A small multi-label image tagger, trained from scratch: width 256.
Rows from block 7 of a small multi-label image tagger, named by matrix and row number. Rows with one number within an expert belong to one neuron, the router's apart. Each number is 128 + 32 x the weight over its row's rms, rounded and kept within 0 to 255. All counts start at 0. Numbers have three digits each. After the name is the row's rms in percent of the matrix's.
Before each expert's rows are labels from the 100 images, of 14976, where the router gives the expert most weight on average: "responds to" is what is common among them. Only what is clearly more common there than usual is listed. The data: telescope images of galaxies (Galaxy Zoo DECaLS).
# router: router (model.blocks.7.mlp.router.weight, 4x256, trained with AdamW), inputs 192-255
# gate: expert gate (model.blocks.7.mlp.gate, 4x256x256), inputs 192-255
# up: expert up (model.blocks.7.mlp.up, 4x256x256), inputs 192-255
# down: expert down (model.blocks.7.mlp.down, 4x256x256, transposed), outputs 192-255

# expert 1
responds to: shape: featured or disk; edge-on disk: no; shape: star or artifact
router.1 080:165140102157142114184085144142104064139151113162133165173114156041163112143120086158133152145124191085100057119150130148114148149092097148109145103070138080111112145118166131148094151139106103
gate.15 064:128128128128128128068200128128128161128128255128128114128052097128128128128128128128128128128128128128215128128128128128101128128128128109128128128128128128128128128128128128128128128209128128
up.15 051:128212128128128128128128128128134128131128128128143250128128128128128128128128128128128070128128128128128128128128128128128128128055128128128128128060128197128128128128128227128128128128128128
down.15 084:128102128128128128118128128128128128128128128128128152128128128128128177128241237128128128128086044128162067128129128128128128066128128211105128076128128128217128128102128128128242128128128128
gate.16 127:096082128073128126188128128128139128128128128213124158128128128128163215128128128128237128065128128128179128090128128128128128128128128128128128128168128098128074170128128128128128074241122147
up.16 124:128128187128128128059128077128128148144128128128128128128085128172128055128128143088128086196128128182128227128128128128128045128128128128128206211128155227128128066128128151037128128128116041
down.16 093:128128175115070128069033145168128128168128128128200213128128128059128149128128128128128088128128128128189128128128128128128128082128113211128213128128128209128128128073128128128128128128128128
gate.17 100:128128128128128128128128128128128055128128128128158211128128153176128128128128183055128128128178128077128128128128128060128128128128128227134233128143131233128128128128075128100128128128128128
up.17 114:128155128128171128128128128128128033140080192073128128136128128188119128066128128033128128128128128128092128128128100128128128152128157128128128128128128128128128031128173182128128128128128128
down.17 097:156128128128128128128128172128128128128128128128128057128128128128128128128128236128128177149056128128128128128128128128084155128082056128128128128128128128128128048128128128084128089128056128
gate.18 102:128128128128128083128128128128128128150128128128128147128146128128128179128128094128128128128119128128128128128128128128128196128108209128128128128128128128128048128068157128128128128128128128
up.18 091:128128128128128128128128128033128128041128159128128128128128073156128128128128109128128128128128128157144128068128128128172128128113128128128212128172128108128128128128128128128128128128128128
down.18 105:128128073114182128128128195128128128128202062128128067129130128193128128128128128128128038128128128128128128128146163158128100128051064128128082128128073128128128128128128128128128128128128128
gate.19 128:202070119128161128151094128128128088100128128189128128226223128128128128056068128128128128128174128064128128121095128151128128128054128128128128043128128128088082116128197128085128174197076128
up.19 126:221040128168196128128081091128128128068128128128128128195189169128128128128055128128184128170128128034128128102128164128128128128050128171128128054128149128117128128128128128092128172173128128
down.19 100:128153128128057128128128042128128128128128128081094128128128092128197128098128110255128128128128128128128128128128128128217128128128076128128128128128103128128255128067128192128106128128128128
gate.20 115:128128169053147047128128049128213128128092128128078128151128179128128154128128128116128128128128128117065128128201142128089128128035128128128128128055128128128128128128128128128128128112142089
up.20 108:128128066199128172128175128128128128128128137182128128128128128155128101160128076152128128206128128222128128128128128128128128128128128128156079128132128128116128128128128128128128128161128128
down.20 093:098201128128128128128128162068128198062186128128128222128128087128128128128234128071128128207128128128128102128128202128103128169128128128114008211128128128128128128128128128128128128128128190
gate.21 073:128105128128128128128143128128128128128128000128128128128128128128128128128128097128128128124128128062128128128164161128128128128128128128128128128128128128030128044128128128033022128128128128
up.21 061:128128024128128128128068128128128128128128128128164128140128016128128128128128128128128128128128215111128128190128128128128128070128128128128128128128128190128128073128128128128128128128128128
down.21 092:128047101128078128128128029128128128128237128061070158128128128128156128128128128214128128090128128128128128128069152176194128197083128034128128128163082128128128128101128128128128128128128125

# expert 3
responds to: bar: no
router.3 094:155184186128137139195122206109197121104118089088145136166127105139133102116130134142110134174119151162123176151141118175111171120150146094114108094107132097132112091134187162136154144134109125
gate.15 054:128096128128128128128083128128128128128128128128059128128128214113128163128204128128128128079128128196128128128128128128128128117128128198060128128047000128128128067128128064128128128128087025
up.15 059:128128128098128068166128128128087128128128128128128128128128128128128158128128050128128128080255128128128128128128128195128128128128206128067150128128060128186128128128128128128128128128128128
down.15 089:128037128128128128128128128128128048128128128168128128146128128045128086236128128102128061168225128128128128128128128128128099128128162128196128128128128043128065128066128128128067128128128128
gate.16 130:128128128207139128128128128128128128156128128172128128128128121128200128128136128128128128128128128128128128128128128128128128057158128128053128091171128128128128128042088128128145128128077092
up.16 142:079128124091128128128181128095158128128128128128049075121128128128109100043128128128128180128128128128128128128200128128128147169082091112172128128128025128128128128148090186206128125157210087
down.16 094:128128128128128128144128128128072128044128128120128128008078079128128066173194101128128148128128128128128128103128128128128128128128128128094128097128128128128128128128215128128128128128149128
gate.17 071:128128128128200128164128065075199128128128209128128206128128128128128128128128128128218128160128128063045128128128128128087128128101128128084151128128057128128015128084128128128128128128128128
up.17 067:128128128128116128128128128128128128128128128128128128120128128128128072128128128128128128128081128177128128160128128128032128128128128242128128201091078128128193128128128077128128128128128128
down.17 087:128128128128128128128116128109128128128128167128128128214225128185128128128128128128128128250128128197224128128099128122000128128128222018095128128128059128128128128128142128128128128128128128
gate.18 105:128128193128128235083128128128128128128128128087128128128128107047128128182128128176104128128128128128128168128062092214128128128128128201076128223128128128128128128128128120128128181128188128
up.18 105:128128080128185128076149128160128128128128128075128128080089128190080155128177128095128128087128128128078128128118128048128113128145128158128175143110128178046128128128128078128128161094168163
down.18 098:105128128128128128160128128214075128128047128128128128128128128128087128150128036128128128172230128128128128218128128159128237128076128128128029128128222128128169128039128128128075128038128128
gate.19 087:128050128128128128128128128128102128128128128128108128128128128128128128128128128128194128000128179128128128128128128128128128128128128128128058101128128128208128128128128128128051128187096128
up.19 086:128128128128128128128128128113147128128128128128128032128128128043128050128171128128128128128128128208128128158128128128128193128128128050068058128128127004223128128128128128203128128128128128
down.19 099:128187128159128053128128128128050096128128128128180089128128128128128073128128128120075172128128128128153065128157128128096128128128128190128128128128128115071128128064128128128128060091128128
gate.20 098:128128194128128128128128037128198140058128128128128128128128128161128128128061128128128165150112128128128128128128197092128128128078076128128128128128128128181128128128020172128079128202128105
up.20 075:098156128063128128128128186128128128164185128128128128128128128128173128128222128128128128128160202128128128128128128169128128128128128128128128128020043128128063128128233128128128128073103128
down.20 099:062038128065128128128055072100159182128000128128128128128128206128103128128128128128128048128128093128128128045128128188128188114128128052128128128128128128180167128134128166128203128090008128
gate.21 071:128128128128128128106128094069128148128205102128128128128128128128191128128128128128128073128128077200049128128128128128209066093128128128128128128128128128128128128128128128082128128128067128
up.21 071:128128128128032128128128128128220128128128172128128202128128128128128083128182128128128202128128078128128128128128128141000128128128128203128196062128128128128128128062128128128128128177054128
down.21 097:128009128128164078128128128098128128128128128128128128222128128182169128128206128128128128128128128128128128069107080128000128178128128128199156128128128128128128128208125128098128091128128128

# expert 2
responds to: roundness: cigar-shaped; edge-on disk: yes
router.2 124:128089090110136131076149096133143167134081131108100083121148147193119169121108178098159102115143086108137116112112111091138121140130123178154109174152176172123158132107059139112083126148145125
gate.15 101:079128128128128070128128128128128128128128201128124128033128128190128128128104128147193128128128128151128128128206083128128128054128128128098128094160154128050128128128128072128128173184128128
up.15 093:128128128128128128128128128128190048128128128128231128184128128128128128128235128128115128173128128061128189208128128128087128128054128128128128128128128128174128128128128128128128128128128128
down.15 092:128128206128128128128128128055128128128205128089128035128184128128179128128128128112128128203128128128128177128128068128128128128210125128128128128169128128190128128128128128128128128165128128
gate.16 065:128128128128208128128128128128128128128128128128200128128128128128128128128128128128128128194128000128128010050128128128128128128128128128128148128128068128128128177255128128128168128023083128
up.16 064:128128128128128128128128128128128128128128128128255128053128128128128128188128128128128128128128128089128128128128128173128128128128086128161128128128128128128154128121097059072128128128128128
down.16 077:128128128128128128128128121178128128128128128128128128128128128128128128128128128128128128128128106134128128128190128139128128128255128168128128128219210128178170233055170073128246128128128128
gate.17 063:128128128062128128128128177128128128128128128128128128128128159128128128128128128128128218128128128128128128128128128128128128128128085190128128098128128128128088128128128065128128178128128128
up.17 076:128128128128128128077128069080128152156128128176128128128074095128128128128128128128128079232128128128128128128128128128128141180128167128128128170128128175128128128158128128128128128189128128
down.17 100:128128210173128128128116180128128128128128128113128128128128128128128128075206128128128128128128128128128128128128128128156128128128128128128128128128128058069198128128165037074128128128197174
gate.18 093:162128128043128234128128128128128128166143079128128180075128038076128128128128128135128128128128128128128091128090163128128119111128043128128128128128172128128057128057128128206128128128242128
up.18 088:128128128128128128128172068128128128128128128128052128128056128106128166128115128187128128092217128128200115128110168128128128128067073128083128128128174128128128128128128128128128128128128128
down.18 107:128128128098128128128128128128128177128000098128128184128128128128073089163128128128103128128137128128128128128143212128128128060128128128128128128128128128128128128128128128212128165128180128
gate.19 097:128128128128128128128128067058128051128157206128175128128128128033128128085128060128128128128128128128083128128192128128128128128068029077147128128128128128068128161128128128161090090128128128
up.19 082:128128128128128156128128045128128156071096128068163169128079170128128128128128128128128128128128128202060128138128128128128092128128128152128195128128128160128128054128128128128128128066128150
down.19 106:128128158128128128128128128128195128128191113181128128035085189128087207128128128128128128128128128128149111074128128163168124128209128128128128128128128063128161128133128128102128128030128128
gate.20 100:172128128128128128160219128103178128128128196128128128128128128128128188128035128128153128128128131128128128128128128128170168128044128128202203128128128128128098128135128128128128128191128128
up.20 087:128128065128128128128061161150086128128128128128128128128128128090128075128201145128068128128128090128128128128093168128128128128224193128057128128128128128128128128072128128025128128128128128
down.20 113:128187128128128128128128128193128057128128149062128128128128154128038128128128128093128128128066128128128128128128128131128128128090128128072128096128128128194231128128076128073049090177128128
gate.21 072:128128128128212128128128241128091128128166128128128128128128128109128128128128128128128120128128128128051128157128082128128109092128128128128128128128128128128128128128128046128128128128128085
up.21 072:128128128148128128128128128090128128128128000128128143128128088128183128128128128226128128128128128128128177128128128128128128128128164128128128128128054157128128128128128128128128128128128128
down.21 109:128065128128128128128128078128196128128077128128128128128128128128128170128081128128128128191141128128091128128128077160181128128128086128128128084128128215128069128196078128180128128128128128

# expert 0
responds to: merging: merger
router.0 097:139175109123137107139119152136090108125131161122201181098118138126103046173115083142124132134120195158077185116175108142157157159086166127129150068118156112058114089178182070125121121150103120
gate.15 106:075098128128183093092187128128079154199181164128128128204092128145073128160128188128097128128128128135128128128128097061171128128128128128090128166169128128176128128128061128171128192128193073
up.15 073:128128128128154070219128128128163054128128128128128177097128128128199177128111088128128128128063128128073128166123128197131128067051128079128128128128128128128128128128128057128128128128128057
down.15 084:128128128128128128128128128119128012128148128128128128128172128106128070050177128170128128081241128093128128128128128128051128128128128128128128128128128055128128128128128128128191050074128128
gate.16 088:113128128128177128128128086104128128128160225128128128037128128128174128128128128128128128128128195032045112102180128128128128128128095128128091109128128128000128128128128191082128241199128091
up.16 087:131128128128128128128128128173128137128128185184128128128128128128128128128128245128128128149128128128128246128128128128128139128128128128128063155132181186176021079128128205128128073128128179
down.16 106:128128128128196128128039175128074128128076128128128128128128128128128128128128128150128086128128122208228128128128128185154128044128128104154180128128169128128163128051128128128128128200128128
gate.17 108:128128128128128128128255128128090128128128128128210075128128128128128128200128128128128112128128128195128233128128128128128128251128175128216128128128183128101128136108128146107128128128087128
up.17 103:199128128128151128128025039128128128066128128128128209100023128128128128128128128128128128166048128128069058128128128107165128128096128216128128128140128128128112128128128128155128128128128184
down.17 102:128128128128128096000128195128128128196128128128128128128128128128128128128175128128128128128128128128128128128160128128128099128117176174099128152128067168025128128128128128128128128106128128
gate.18 121:128128128128128128194126089072176128074128128255128146128094128128177128128128128128128128128085128112128128075128128128128128170068069128128128092080128128071128128141213128128085074128128134
up.18 115:128128128128115099128134178128110128128128128043128118114128128128128169199128143128128125128152128197128128163128128128128128128218182128128128128185128128128128128130128128128128128128128168
down.18 103:128128128128051128066128057128233090128240128128128128128128128128035139128128128128128128116128128128128155111128128128023128128128128097084128128128128128050128128128128160128128128128128128
gate.19 116:128096128128128178101192128128128128128128128118128154122128094128056128128128154128128128128171182128128128164128128128128104128128029128168128128128128128128087128128128128128128128128224116
up.19 116:128128175128128128128128092128167086128128128128128128128128055128128128128246128128128128059128128065128107128194128128128128128196128173128149156128128128128181128128128128171128057205066164
down.19 109:123128128128128128085128128128128128128139072128128128128128227128128128128207110079128154128128128040128128128128128107128183166128128128128128128054128055128128128128128184128128128128128128
gate.20 096:128128128167243128128128128128128128128128192128128128128128206188128128128128128051128128057046145128128208128128128000128128130128128098128128128128128128128128210128082128128128128128128231
up.20 097:128128128128128037128128128128128128173128128128000128128128128208207128128055128128128128128128128128128188095128128025163128128134128128128128128239255128128091128128128128128128128128128128
down.20 113:128128128128128128128088128165096128086128128128152128087128113128128217128128068122142128118153128177233162128128128128128128128128128099253197097128128100128192128128128128128128128128128128
gate.21 094:128128128128179128128128102025128114128128208185179128049128033107191046128128128128153128128128128128175128128208128128202128182090128128128128128128128128128051128117128161128117040143128082
up.21 089:128202124128207128128128084128231128128128197128128128128128128128128128128128128128128128128128128112128128105128207128128128175128128128128196128195128177128128128128128128087128200128128128
down.21 106:128128186128128128102073128128033128075075128128128009128074188100128128128125128128128128128128128128128128128074128128147128212171128164124128128128128128212128128128128128128066195128128128