A small multi-label image tagger, trained from scratch: activation swiglu.
Rows from expert 3 of block 5, named by matrix and row number. Rows with one number belong to one neuron. Each number is 128 + 32 x the weight over its row's rms, rounded and kept within 0 to 255. All counts start at 0. Numbers have three digits each. After the name is the row's rms in percent of the matrix's.
# gate: expert gate (model.blocks.5.mlp.gate, 4x256x256), inputs 52-103
# up: expert up (model.blocks.5.mlp.up, 4x256x256), inputs 52-103
# down: expert down (model.blocks.5.mlp.down, 4x256x256, transposed), outputs 52-103
gate.182 087:128128128128128095209128128128128128080128205128128066128128128128128128128128128128128128128081128128128178128128128083128128128049041068081128128128128128
up.182 091:156128128128128128128063128176128128128078128046128128128128204203128128128184128115128128095128128073128128128128128128128128128072128128154152128128128128
down.182 093:128128128128128128128128128128128128128207128128166144128220156144128128128128128128128050128128128128128128128027128128128128128128128177128064208128066128
gate.183 092:128128128136170128036128128128128047127015101128164128152128128128107128128128128169128128046128128128103128128128128128128128128128162128128000128128098128
up.183 095:165128128128128055255128128094128128031128128128097190057128128128128128128128128059128192128128128218128128128109128087128128101241128128128215128128083128
down.183 097:128128191201128096209128039128128033128128128128128158198128128088128128128128128128128212128075128171081191128128128128128128128128128045128128128128128128
gate.184 125:155202180048128158128107128128200141128233191128128128128202128128053128159128174128128128141083128128128142128089128116128128128128128128128128099077128128
up.184 111:099128128128128128128128128128128128128128128128131179205187128114078128134128128178128128128077128015153128128128128128128000040128128128182081128128128128
down.184 094:112128067128128128128128128128128128128128067128128128128128128128128113128128128128128141080255128128128128128128128073128128128128128128194128128193128128
gate.185 069:128128128128128186128193019036128128128128128128128128128163128128128128190211128069164128128128194128128128077128128113128128128128174176131016166128128128
up.185 062:204128128128178128176128128128128128128128128128128128128092128128119128128128088035128128178128128128128128128128128128089128255062128128128128128128128128
down.185 090:128128128128128128231128128128215128089194128128038128128043085128128128128128081128187128128109128128128128212128128128128128060128114128128082081170128128
gate.186 109:128128128128128166128128155128128118171157128128128128128128128128128128128128128128128015128128121128128128128049128052216092128128128173214128128199128184
up.186 110:105170171215128128128128144128128128171128128139128128128128084128128228128128128128130106128128128128217128197128128128092128040128123128120128128128128128
down.186 100:128128128128128128244105128128128128128128128128128128128128128052047174128175128128128128128128128118128179164247128094128128128128177128024128128128128194
gate.187 081:122128239128215170128128128128128056128128128128128128097037128128128144128211128177128161128128004053128128128128128128128128128128128128040162128128128128
up.187 078:128128128059128128128128128128128128128112128128128128217183128128128184128128128128128234128162128128128128128189159128204183128128128128128128128128128128
down.187 107:128128128128179071128128128128129128128221128128128128128128194155128128128128128128128128131213128189128195128128128128128128152147190128181128128128128128
gate.188 095:128053128128128128128128126128128128128128128128128128128128128089177128128128141128128208128193182123128128128128128128128128128128199128128128128128128128
up.188 095:128086128128128128128128128219128128072128128128140128128128128128128046128128128128128066128128128128128128128128131128128128128128128128128128128128128108
down.188 098:128100099128128128128128128128230128171153138128095128102128085179128128128128180128128128204128134042050128128128128076128106128128128128128115128128128243
gate.189 105:128128128128128128128128128128128128128034183128128128128128222128116055128128128142128128128040195070128128128128057058128128128128128128128180128128128180
up.189 115:128038128054128128128064128128128128128184128100128197128128128074128128039128183128134128128200128128047128128128128207074145131128128128126128128212131128
down.189 095:128058128128128128128128128128128128128166197200128128128128128128128128178128128205128137128128128128255059199128128128128048128180128035128128128128128128
gate.190 126:108128128128161128150128128113159108128128128192152128128128128128113128128128128164063128087156128148200128094128131128128128128043128128095170128142108076
up.190 109:218128128128126128093128128128128155128128090175165128128128128106128128128128128128128128128128128128128128128128128128128212128166128128110128128128128128
down.190 101:128128078128128128128128128128070128128128082128128128128128128128128128172186128128138128128086128208128128048128128069128204128091128128128068184128128036
gate.191 127:128128051154128128128128092128128222128088128077203128088128097076128128159128128089122128128128128128145128075128172071128128079195077128081093128128069082
up.191 156:123128128128128128128128128140128128128128106096196095083153128000128178163128128128051128128128128043238128106136128128128138128128128128099128128045103128
down.191 106:128128128128160183128098128128128144128128128128128197128128160182128128128128128128117128128128199128084128100143128128128128128166128128128128128128064128
gate.192 098:128190067154128185087128197128128128128128100128128149128128246128128128128128128128128119106128128128128128089128128128128099128128180188056128128128128128
up.192 085:128128128058128128172117128128128128128001128133128128201128085227128128165112128128223128128128128128096128128034184196128128128128128128128128128128128128
down.192 105:128154128128128128128124128128128241128128128138209128125128128224128042128093128166128045128057128128128128128128128128128128128128128199128128100128085161
gate.193 071:128128128128128128128094077128128128128128128128204128057128128128128128189116128128128128128128128128128243128128128128128128128058000128066128128200128128
up.193 072:128128128128128128128128128114128138135128128068096128128128128128128102255128171128128167014128038203128128128128128128128128052128128128128128076180128152
down.193 090:131128128180128128128128128128195131128128128155068089128128049128128128128094128128209128209223128172128128141128128128128036128128041128073128128128128182
gate.194 107:128196128092128128065128128083128219128128185128087128128128146128161128070128128209128128128128128163177155068128128128128128128128128195128128128115058128
up.194 098:128128128106128128128128128202128128128220128128066018128128128101066128128128000206128128128128082128171128128235188128128106128128128128128152074085128128
down.194 100:104179089128128128128128128128128210185128180166207194128175155128128194059096128086128128034128128128128128128128128128128128149128128128128128128128089128
gate.195 119:128156096128140128086128128159128128161102128128128128128128246128128192128096128128128128128044128113128128128255201128128128128128128128150128128128166128
up.195 140:128059128128128088128151184128071128128128085128079105161128214128128128128128128128128128083128128079128036128128128128127212128106104062107128128128096128
down.195 112:185128128128128128044128128128066128128071128128128128078128128170128128119172128128128060175128128171128089180128128099128120128106128128119086128128128128
gate.196 129:128098128128084101213128128157128083128128072074128078062128162128128148128046128128128157128128128128145125177187128163128181238112128064128194128128128128
up.196 139:128057104128128068128128128128128128130128075165128128128144128128128101069128128128128179128123128193078058166128128128094185171128128060128161128208128128
down.196 092:167096128189128128128128128128128128128128107026128128128128128128128128034076128128128128128128128166128128128128128128128177128087128128128128128128106096
gate.197 124:149128128077128128128063128128128128128128128128128128128042128128128128187083128128141035067089128109128128128128128128128184128128128128128211128083128128
up.197 136:128128162128128088128128128128128051128180128196128128171128128118128163126128128128128128167128128157128128128168112128100128128024128128095188128128128128
down.197 127:128128099128155128128072224128070128128128128149128229188128128128128128128128163061128098128093177158164079128174128128128120128081036155215094128128174128
gate.198 125:128075199128128128128112128128128128128044128180199128180177128128128128128128128128128166128156128203081114102175128158128165105128128024128131095128128047
up.198 143:160151128195128128094128128178128128122188128145128128128075128128088128182128113201050128152128128128128128128128128075123077128128041128128135128095128128
down.198 101:128128128128211081128128128128128128128128128128128128128128183128128071128131089081128128128128128128128128128128128114128128069100138128128128128198032128
gate.199 094:128191128128128178128128183128128185128092128062242128222209128128128084179128221128201128103128128127128149128132128128205170128128128128063128128128128128
up.199 093:128128128128128133128116128128128128128084152128128076182128128083096200128128128128128106128128128128128128128236190128138128128171173128083128128128128052
down.199 108:128128128128128128128084088128128128188128128128199128128128128128126128128128128128128019128128128128128128128128128128099075128128181128156085128128060150
gate.200 114:186128173128128128128128128168128068128128128128128128216073069128128128128128117068128128128133128128128128128128047128128144138050111099191128128189128128
up.200 109:128088128128079128128128160128128128166128128141128128128128128128056185128081128128081128128110128203128128128114057128128109128128062128128183098155212128
down.200 094:128207078255077128182128128128128128128128128128128128128155128128128128128128128128128128128000128128128059164128128075128243128068128128128090128011128128
gate.201 065:128128128128128128105128128128128128128128128128121128128184185128128128128128128128128128128128235128128128128128221128128080138128128128128128128128065128
up.201 066:128128128128128128174214128128128128128128128227128128128225128128128047128128128128168128128128128128128095128128149128128128128128128128128128128128128128
down.201 092:065128128083128016094128128140128072064128128128128055047128177128128170128128128128128042128182128128128230128041128128128128128128128128128128128128213137
gate.202 140:157154195128190163128091128128169128128090178128128128128180128128059182174128125208100128128051069076128128128128048128090128158128128128128181128109096078
up.202 144:128128079128077128189095128128128128113128128128060128128128177128186078052128122128128128128176171128128128128170168128128128189128145128128036128146165128
down.202 102:128128128128128128128128128128128128128124128128128128128104128128128128128061128128128128067080128128128069128201128128128128128176128128205128128128128128
gate.203 076:128056213128128128128065128128037128128128128128063128128128128128128082128128128176128140128128055128085206128128000128128101128128169128128128128128128128
up.203 075:181128128146128128128128128054128128128128128000128060128128128128128128128077165128128143128128128194193128128128128128065128128128128128157000128128128128
down.203 092:128128058185128128128066128128128128128128128128128143128128128066128158128128065052128086128023128227115128128128128128128128186156128099128128057128015128
gate.204 119:150159073183128169112119160128186126128049128042128088128128118191079128178128148128168128128128128128128128079081202128128128128150155128128125128178128128
up.204 129:128091144128128128128151128142128062081128117128128128128055128128128101128128093069063128167128183128117116149128123128100128129128023128128210102128183098
down.204 090:081128167128128128124178128128160128128128054247128128128128128128128241128128192066128128128202128144128128156128128128128199128128128080128128128128128128
gate.205 085:151128145079128128128122128000128191128155128128128128088128128153105190128094128161144191128128128128128097128128128128128043128177128128128128128170128128
up.205 077:128128128064128128128128128128128128092128155176215101128164055128128128128128186128128128234128128128165128128128170128128128128191128128214128128128128128
down.205 100:128128128128128128128098165128094128150096128128128128128111128128128085128010128078128128099153128128214128162128128128128127128097128128155128128070128128
gate.206 064:128128128037128128128128128128128128128128128128082173096128188128103128128128128128128128128128080076128128046128128128128128128097128128065194128128128128
up.206 064:128128128128128128173128128128128128205128128128128128128128128128128069128128128128128128128128128128128128128128041174128128128128128128128128128128128128
down.206 088:188128128128128128100128128128128031055128128128128128128128039128128128128128128079128128071060190128128128007032128128128128128128128128155128128128039184
gate.207 074:128128128128195128128128128128128128128070128128059128128048063128128128128128128163160128172128128128158000128128176128128128128128128128050128052128128128
up.207 067:128101128231128128128128128128037133202097067128128128128037128128128128085128165128128128128045110128128069077128128128128128128185128128128128128128128090
down.207 093:128128128128218062128128128128128128073128128087128128065128128128128128128128128128128178185128128128159128128128128071176128128128128128128070128126128128
gate.208 072:128128092128128128036128128140128128069128128128128128128128087128128128128142128190084128207128128128128128128128255128128128128128128128128068128128128128
up.208 085:128128128128128128128128128128194128128128128013077128128187128128128158128153128140128179128128128128128066128128128185128128128128128098022081128128128136
down.208 101:128128128128128128081128128128128128128128201128128128056128155089128128128128128128128128128128054197128128078154197128128128128061128128193128128128128128
gate.209 094:149128128128128128128128116128128197093181178117128128159128128128128128199128162128141128164128072128123128128032128128128128128128128112128128000230128128
up.209 086:162093128128128128128128128128073229108128128128128128128128128072146128128128128206128128128174255128194128128079128128097128164128080144146128128180128180
down.209 093:128128092128128192128128128124128128128128128128128158101128128128211193163128169128128057128128193192128107128128169170193168128128157128128128195128128128
gate.210 085:002128128128128128128128128128128128128071128097128128134128128128153201128188128085128128104128128244128128108128128128128203128128128128128128105128128157
up.210 083:210128128128128128128128128128190128128128128128041128219149128103128128002128128128128184128128128128065128128128128128128242108140128128075080128128062160
down.210 097:128177157128079128128171128128128128128128147128128128128128128128128128065128128128128154128052128128128170128128128235128128052128128128128128105128128128
gate.211 090:128128128128128128069244128128128128128093068128245175203191128017128128128128128128128076128200128128128076128128128128128147128128128128136128128128128128
up.211 107:128128082128128128085128128128128075128128128118128082128128128128128128144128057155128128128101128128128044128163173158128173054183034128108061128128114128
down.211 102:128081076128128133128128128128128128128128128098128120049128170128128128030128128128128136067128128128128128196128128167192128128128128128128128128079128159
gate.212 100:128128128128128128128128128128128128149128128128072128128128128128128128128128128128128159128128128128097128128128076128128128059128128128244128128060128104
up.212 113:128128128128128074076170234128150128128084128128185128128128237036128128090128201128128128128128079192128172128066041128128128128128174099128147128065083128
down.212 114:128128128128128128168128152128128128128142128128128128128128128209128128128128195128128128128009128121128128128176128128128067160128128128140128128128128172
gate.213 084:128206128064143128128128128128128128128128174128128128128128128130020128128128163128082128128065128213128157102128078128128128128128128128128128128128056128
up.213 081:128128153128128128128128128110128196074077128061128128128128128128220128128128128128128128128216128128200124128128128128128128128128168128185128128128128146
down.213 095:162107128128198120128128128128128093085128128128128128128128128128128128128127069128047128128128056128203128128128192128128128128128162112128178140128128044
gate.214 098:128128128128178128128128096195128128128128128128204128202128128128128206128176064062128216128163179128128128128128171128065141128128128093128128128128188065
up.214 100:128141115000128128128128128128128128128128128179128128153128188128128128128128128128128033128128045128128189128128128128128128126153128128140128128057141128
down.214 099:128149128059128000128128128128128128128128190128128128128095128167128090128128128202128128128174128128128128245128255084128128128146060104076128128128128059
gate.215 118:128128080128128128128128128077128156128103128128128102128170128089218128088128149092128128128128228151195128070128128069128128128128058149128048165092128128
up.215 120:128128128128128191128128128157128128175128112128083128128128128155048128154128107128186136128156023128064152128125128193128128128042128128128128093204128151
down.215 086:128128128128128095128128128128128113080059128057044128128071075128128128128081066224128128128128128128059070128040128128128128128128056128079128128128128128
gate.216 065:128223128128128128143129171128128042128128128128095128128128012167029068128128128128128128128128103123189128128128128128128128128128128128128128128128128080
up.216 072:175129042128128128128128128128128128178128128149128128169128128128128128128128128082128128128128218128128128128060128128128087128128128128128128214190128128
down.216 087:128128128066139128128128128128128128128128128128076128128128196128128128184099128101128079128128097099128128128128128128128128128128128128128128128128128128
gate.217 107:128128128061126128179040102128128128128085128128128128128096082142196128128128128128171128051128181128128128128147128128128177128091130128063063118186128128
up.217 085:128128128128128128128128163096128128128128128255128128128170177156088128096136128069174128168128128128128128128113063128155128128128149128089209128128128146
down.217 092:128128249039128128205128128128048128188128128153149141128128128128094079128168128128128128071128192128128050128128128128128066128128128128128149128102128128
gate.218 079:128128128065128128074128128128128128128154128128128128128128128178128128128128171128195128128128128128128128105061128128128128128132128128128128128155128217
up.218 073:128149070128128104128204128128059128128186128128128128128128158255128128075128128128128128128128128176128128128128034128128128075128211182173128128122128128
down.218 084:128128128148128128128128128128150128220128128105128128128128128128128128128128128128128128128128074128128128128128128128086128128128128049024128128128128128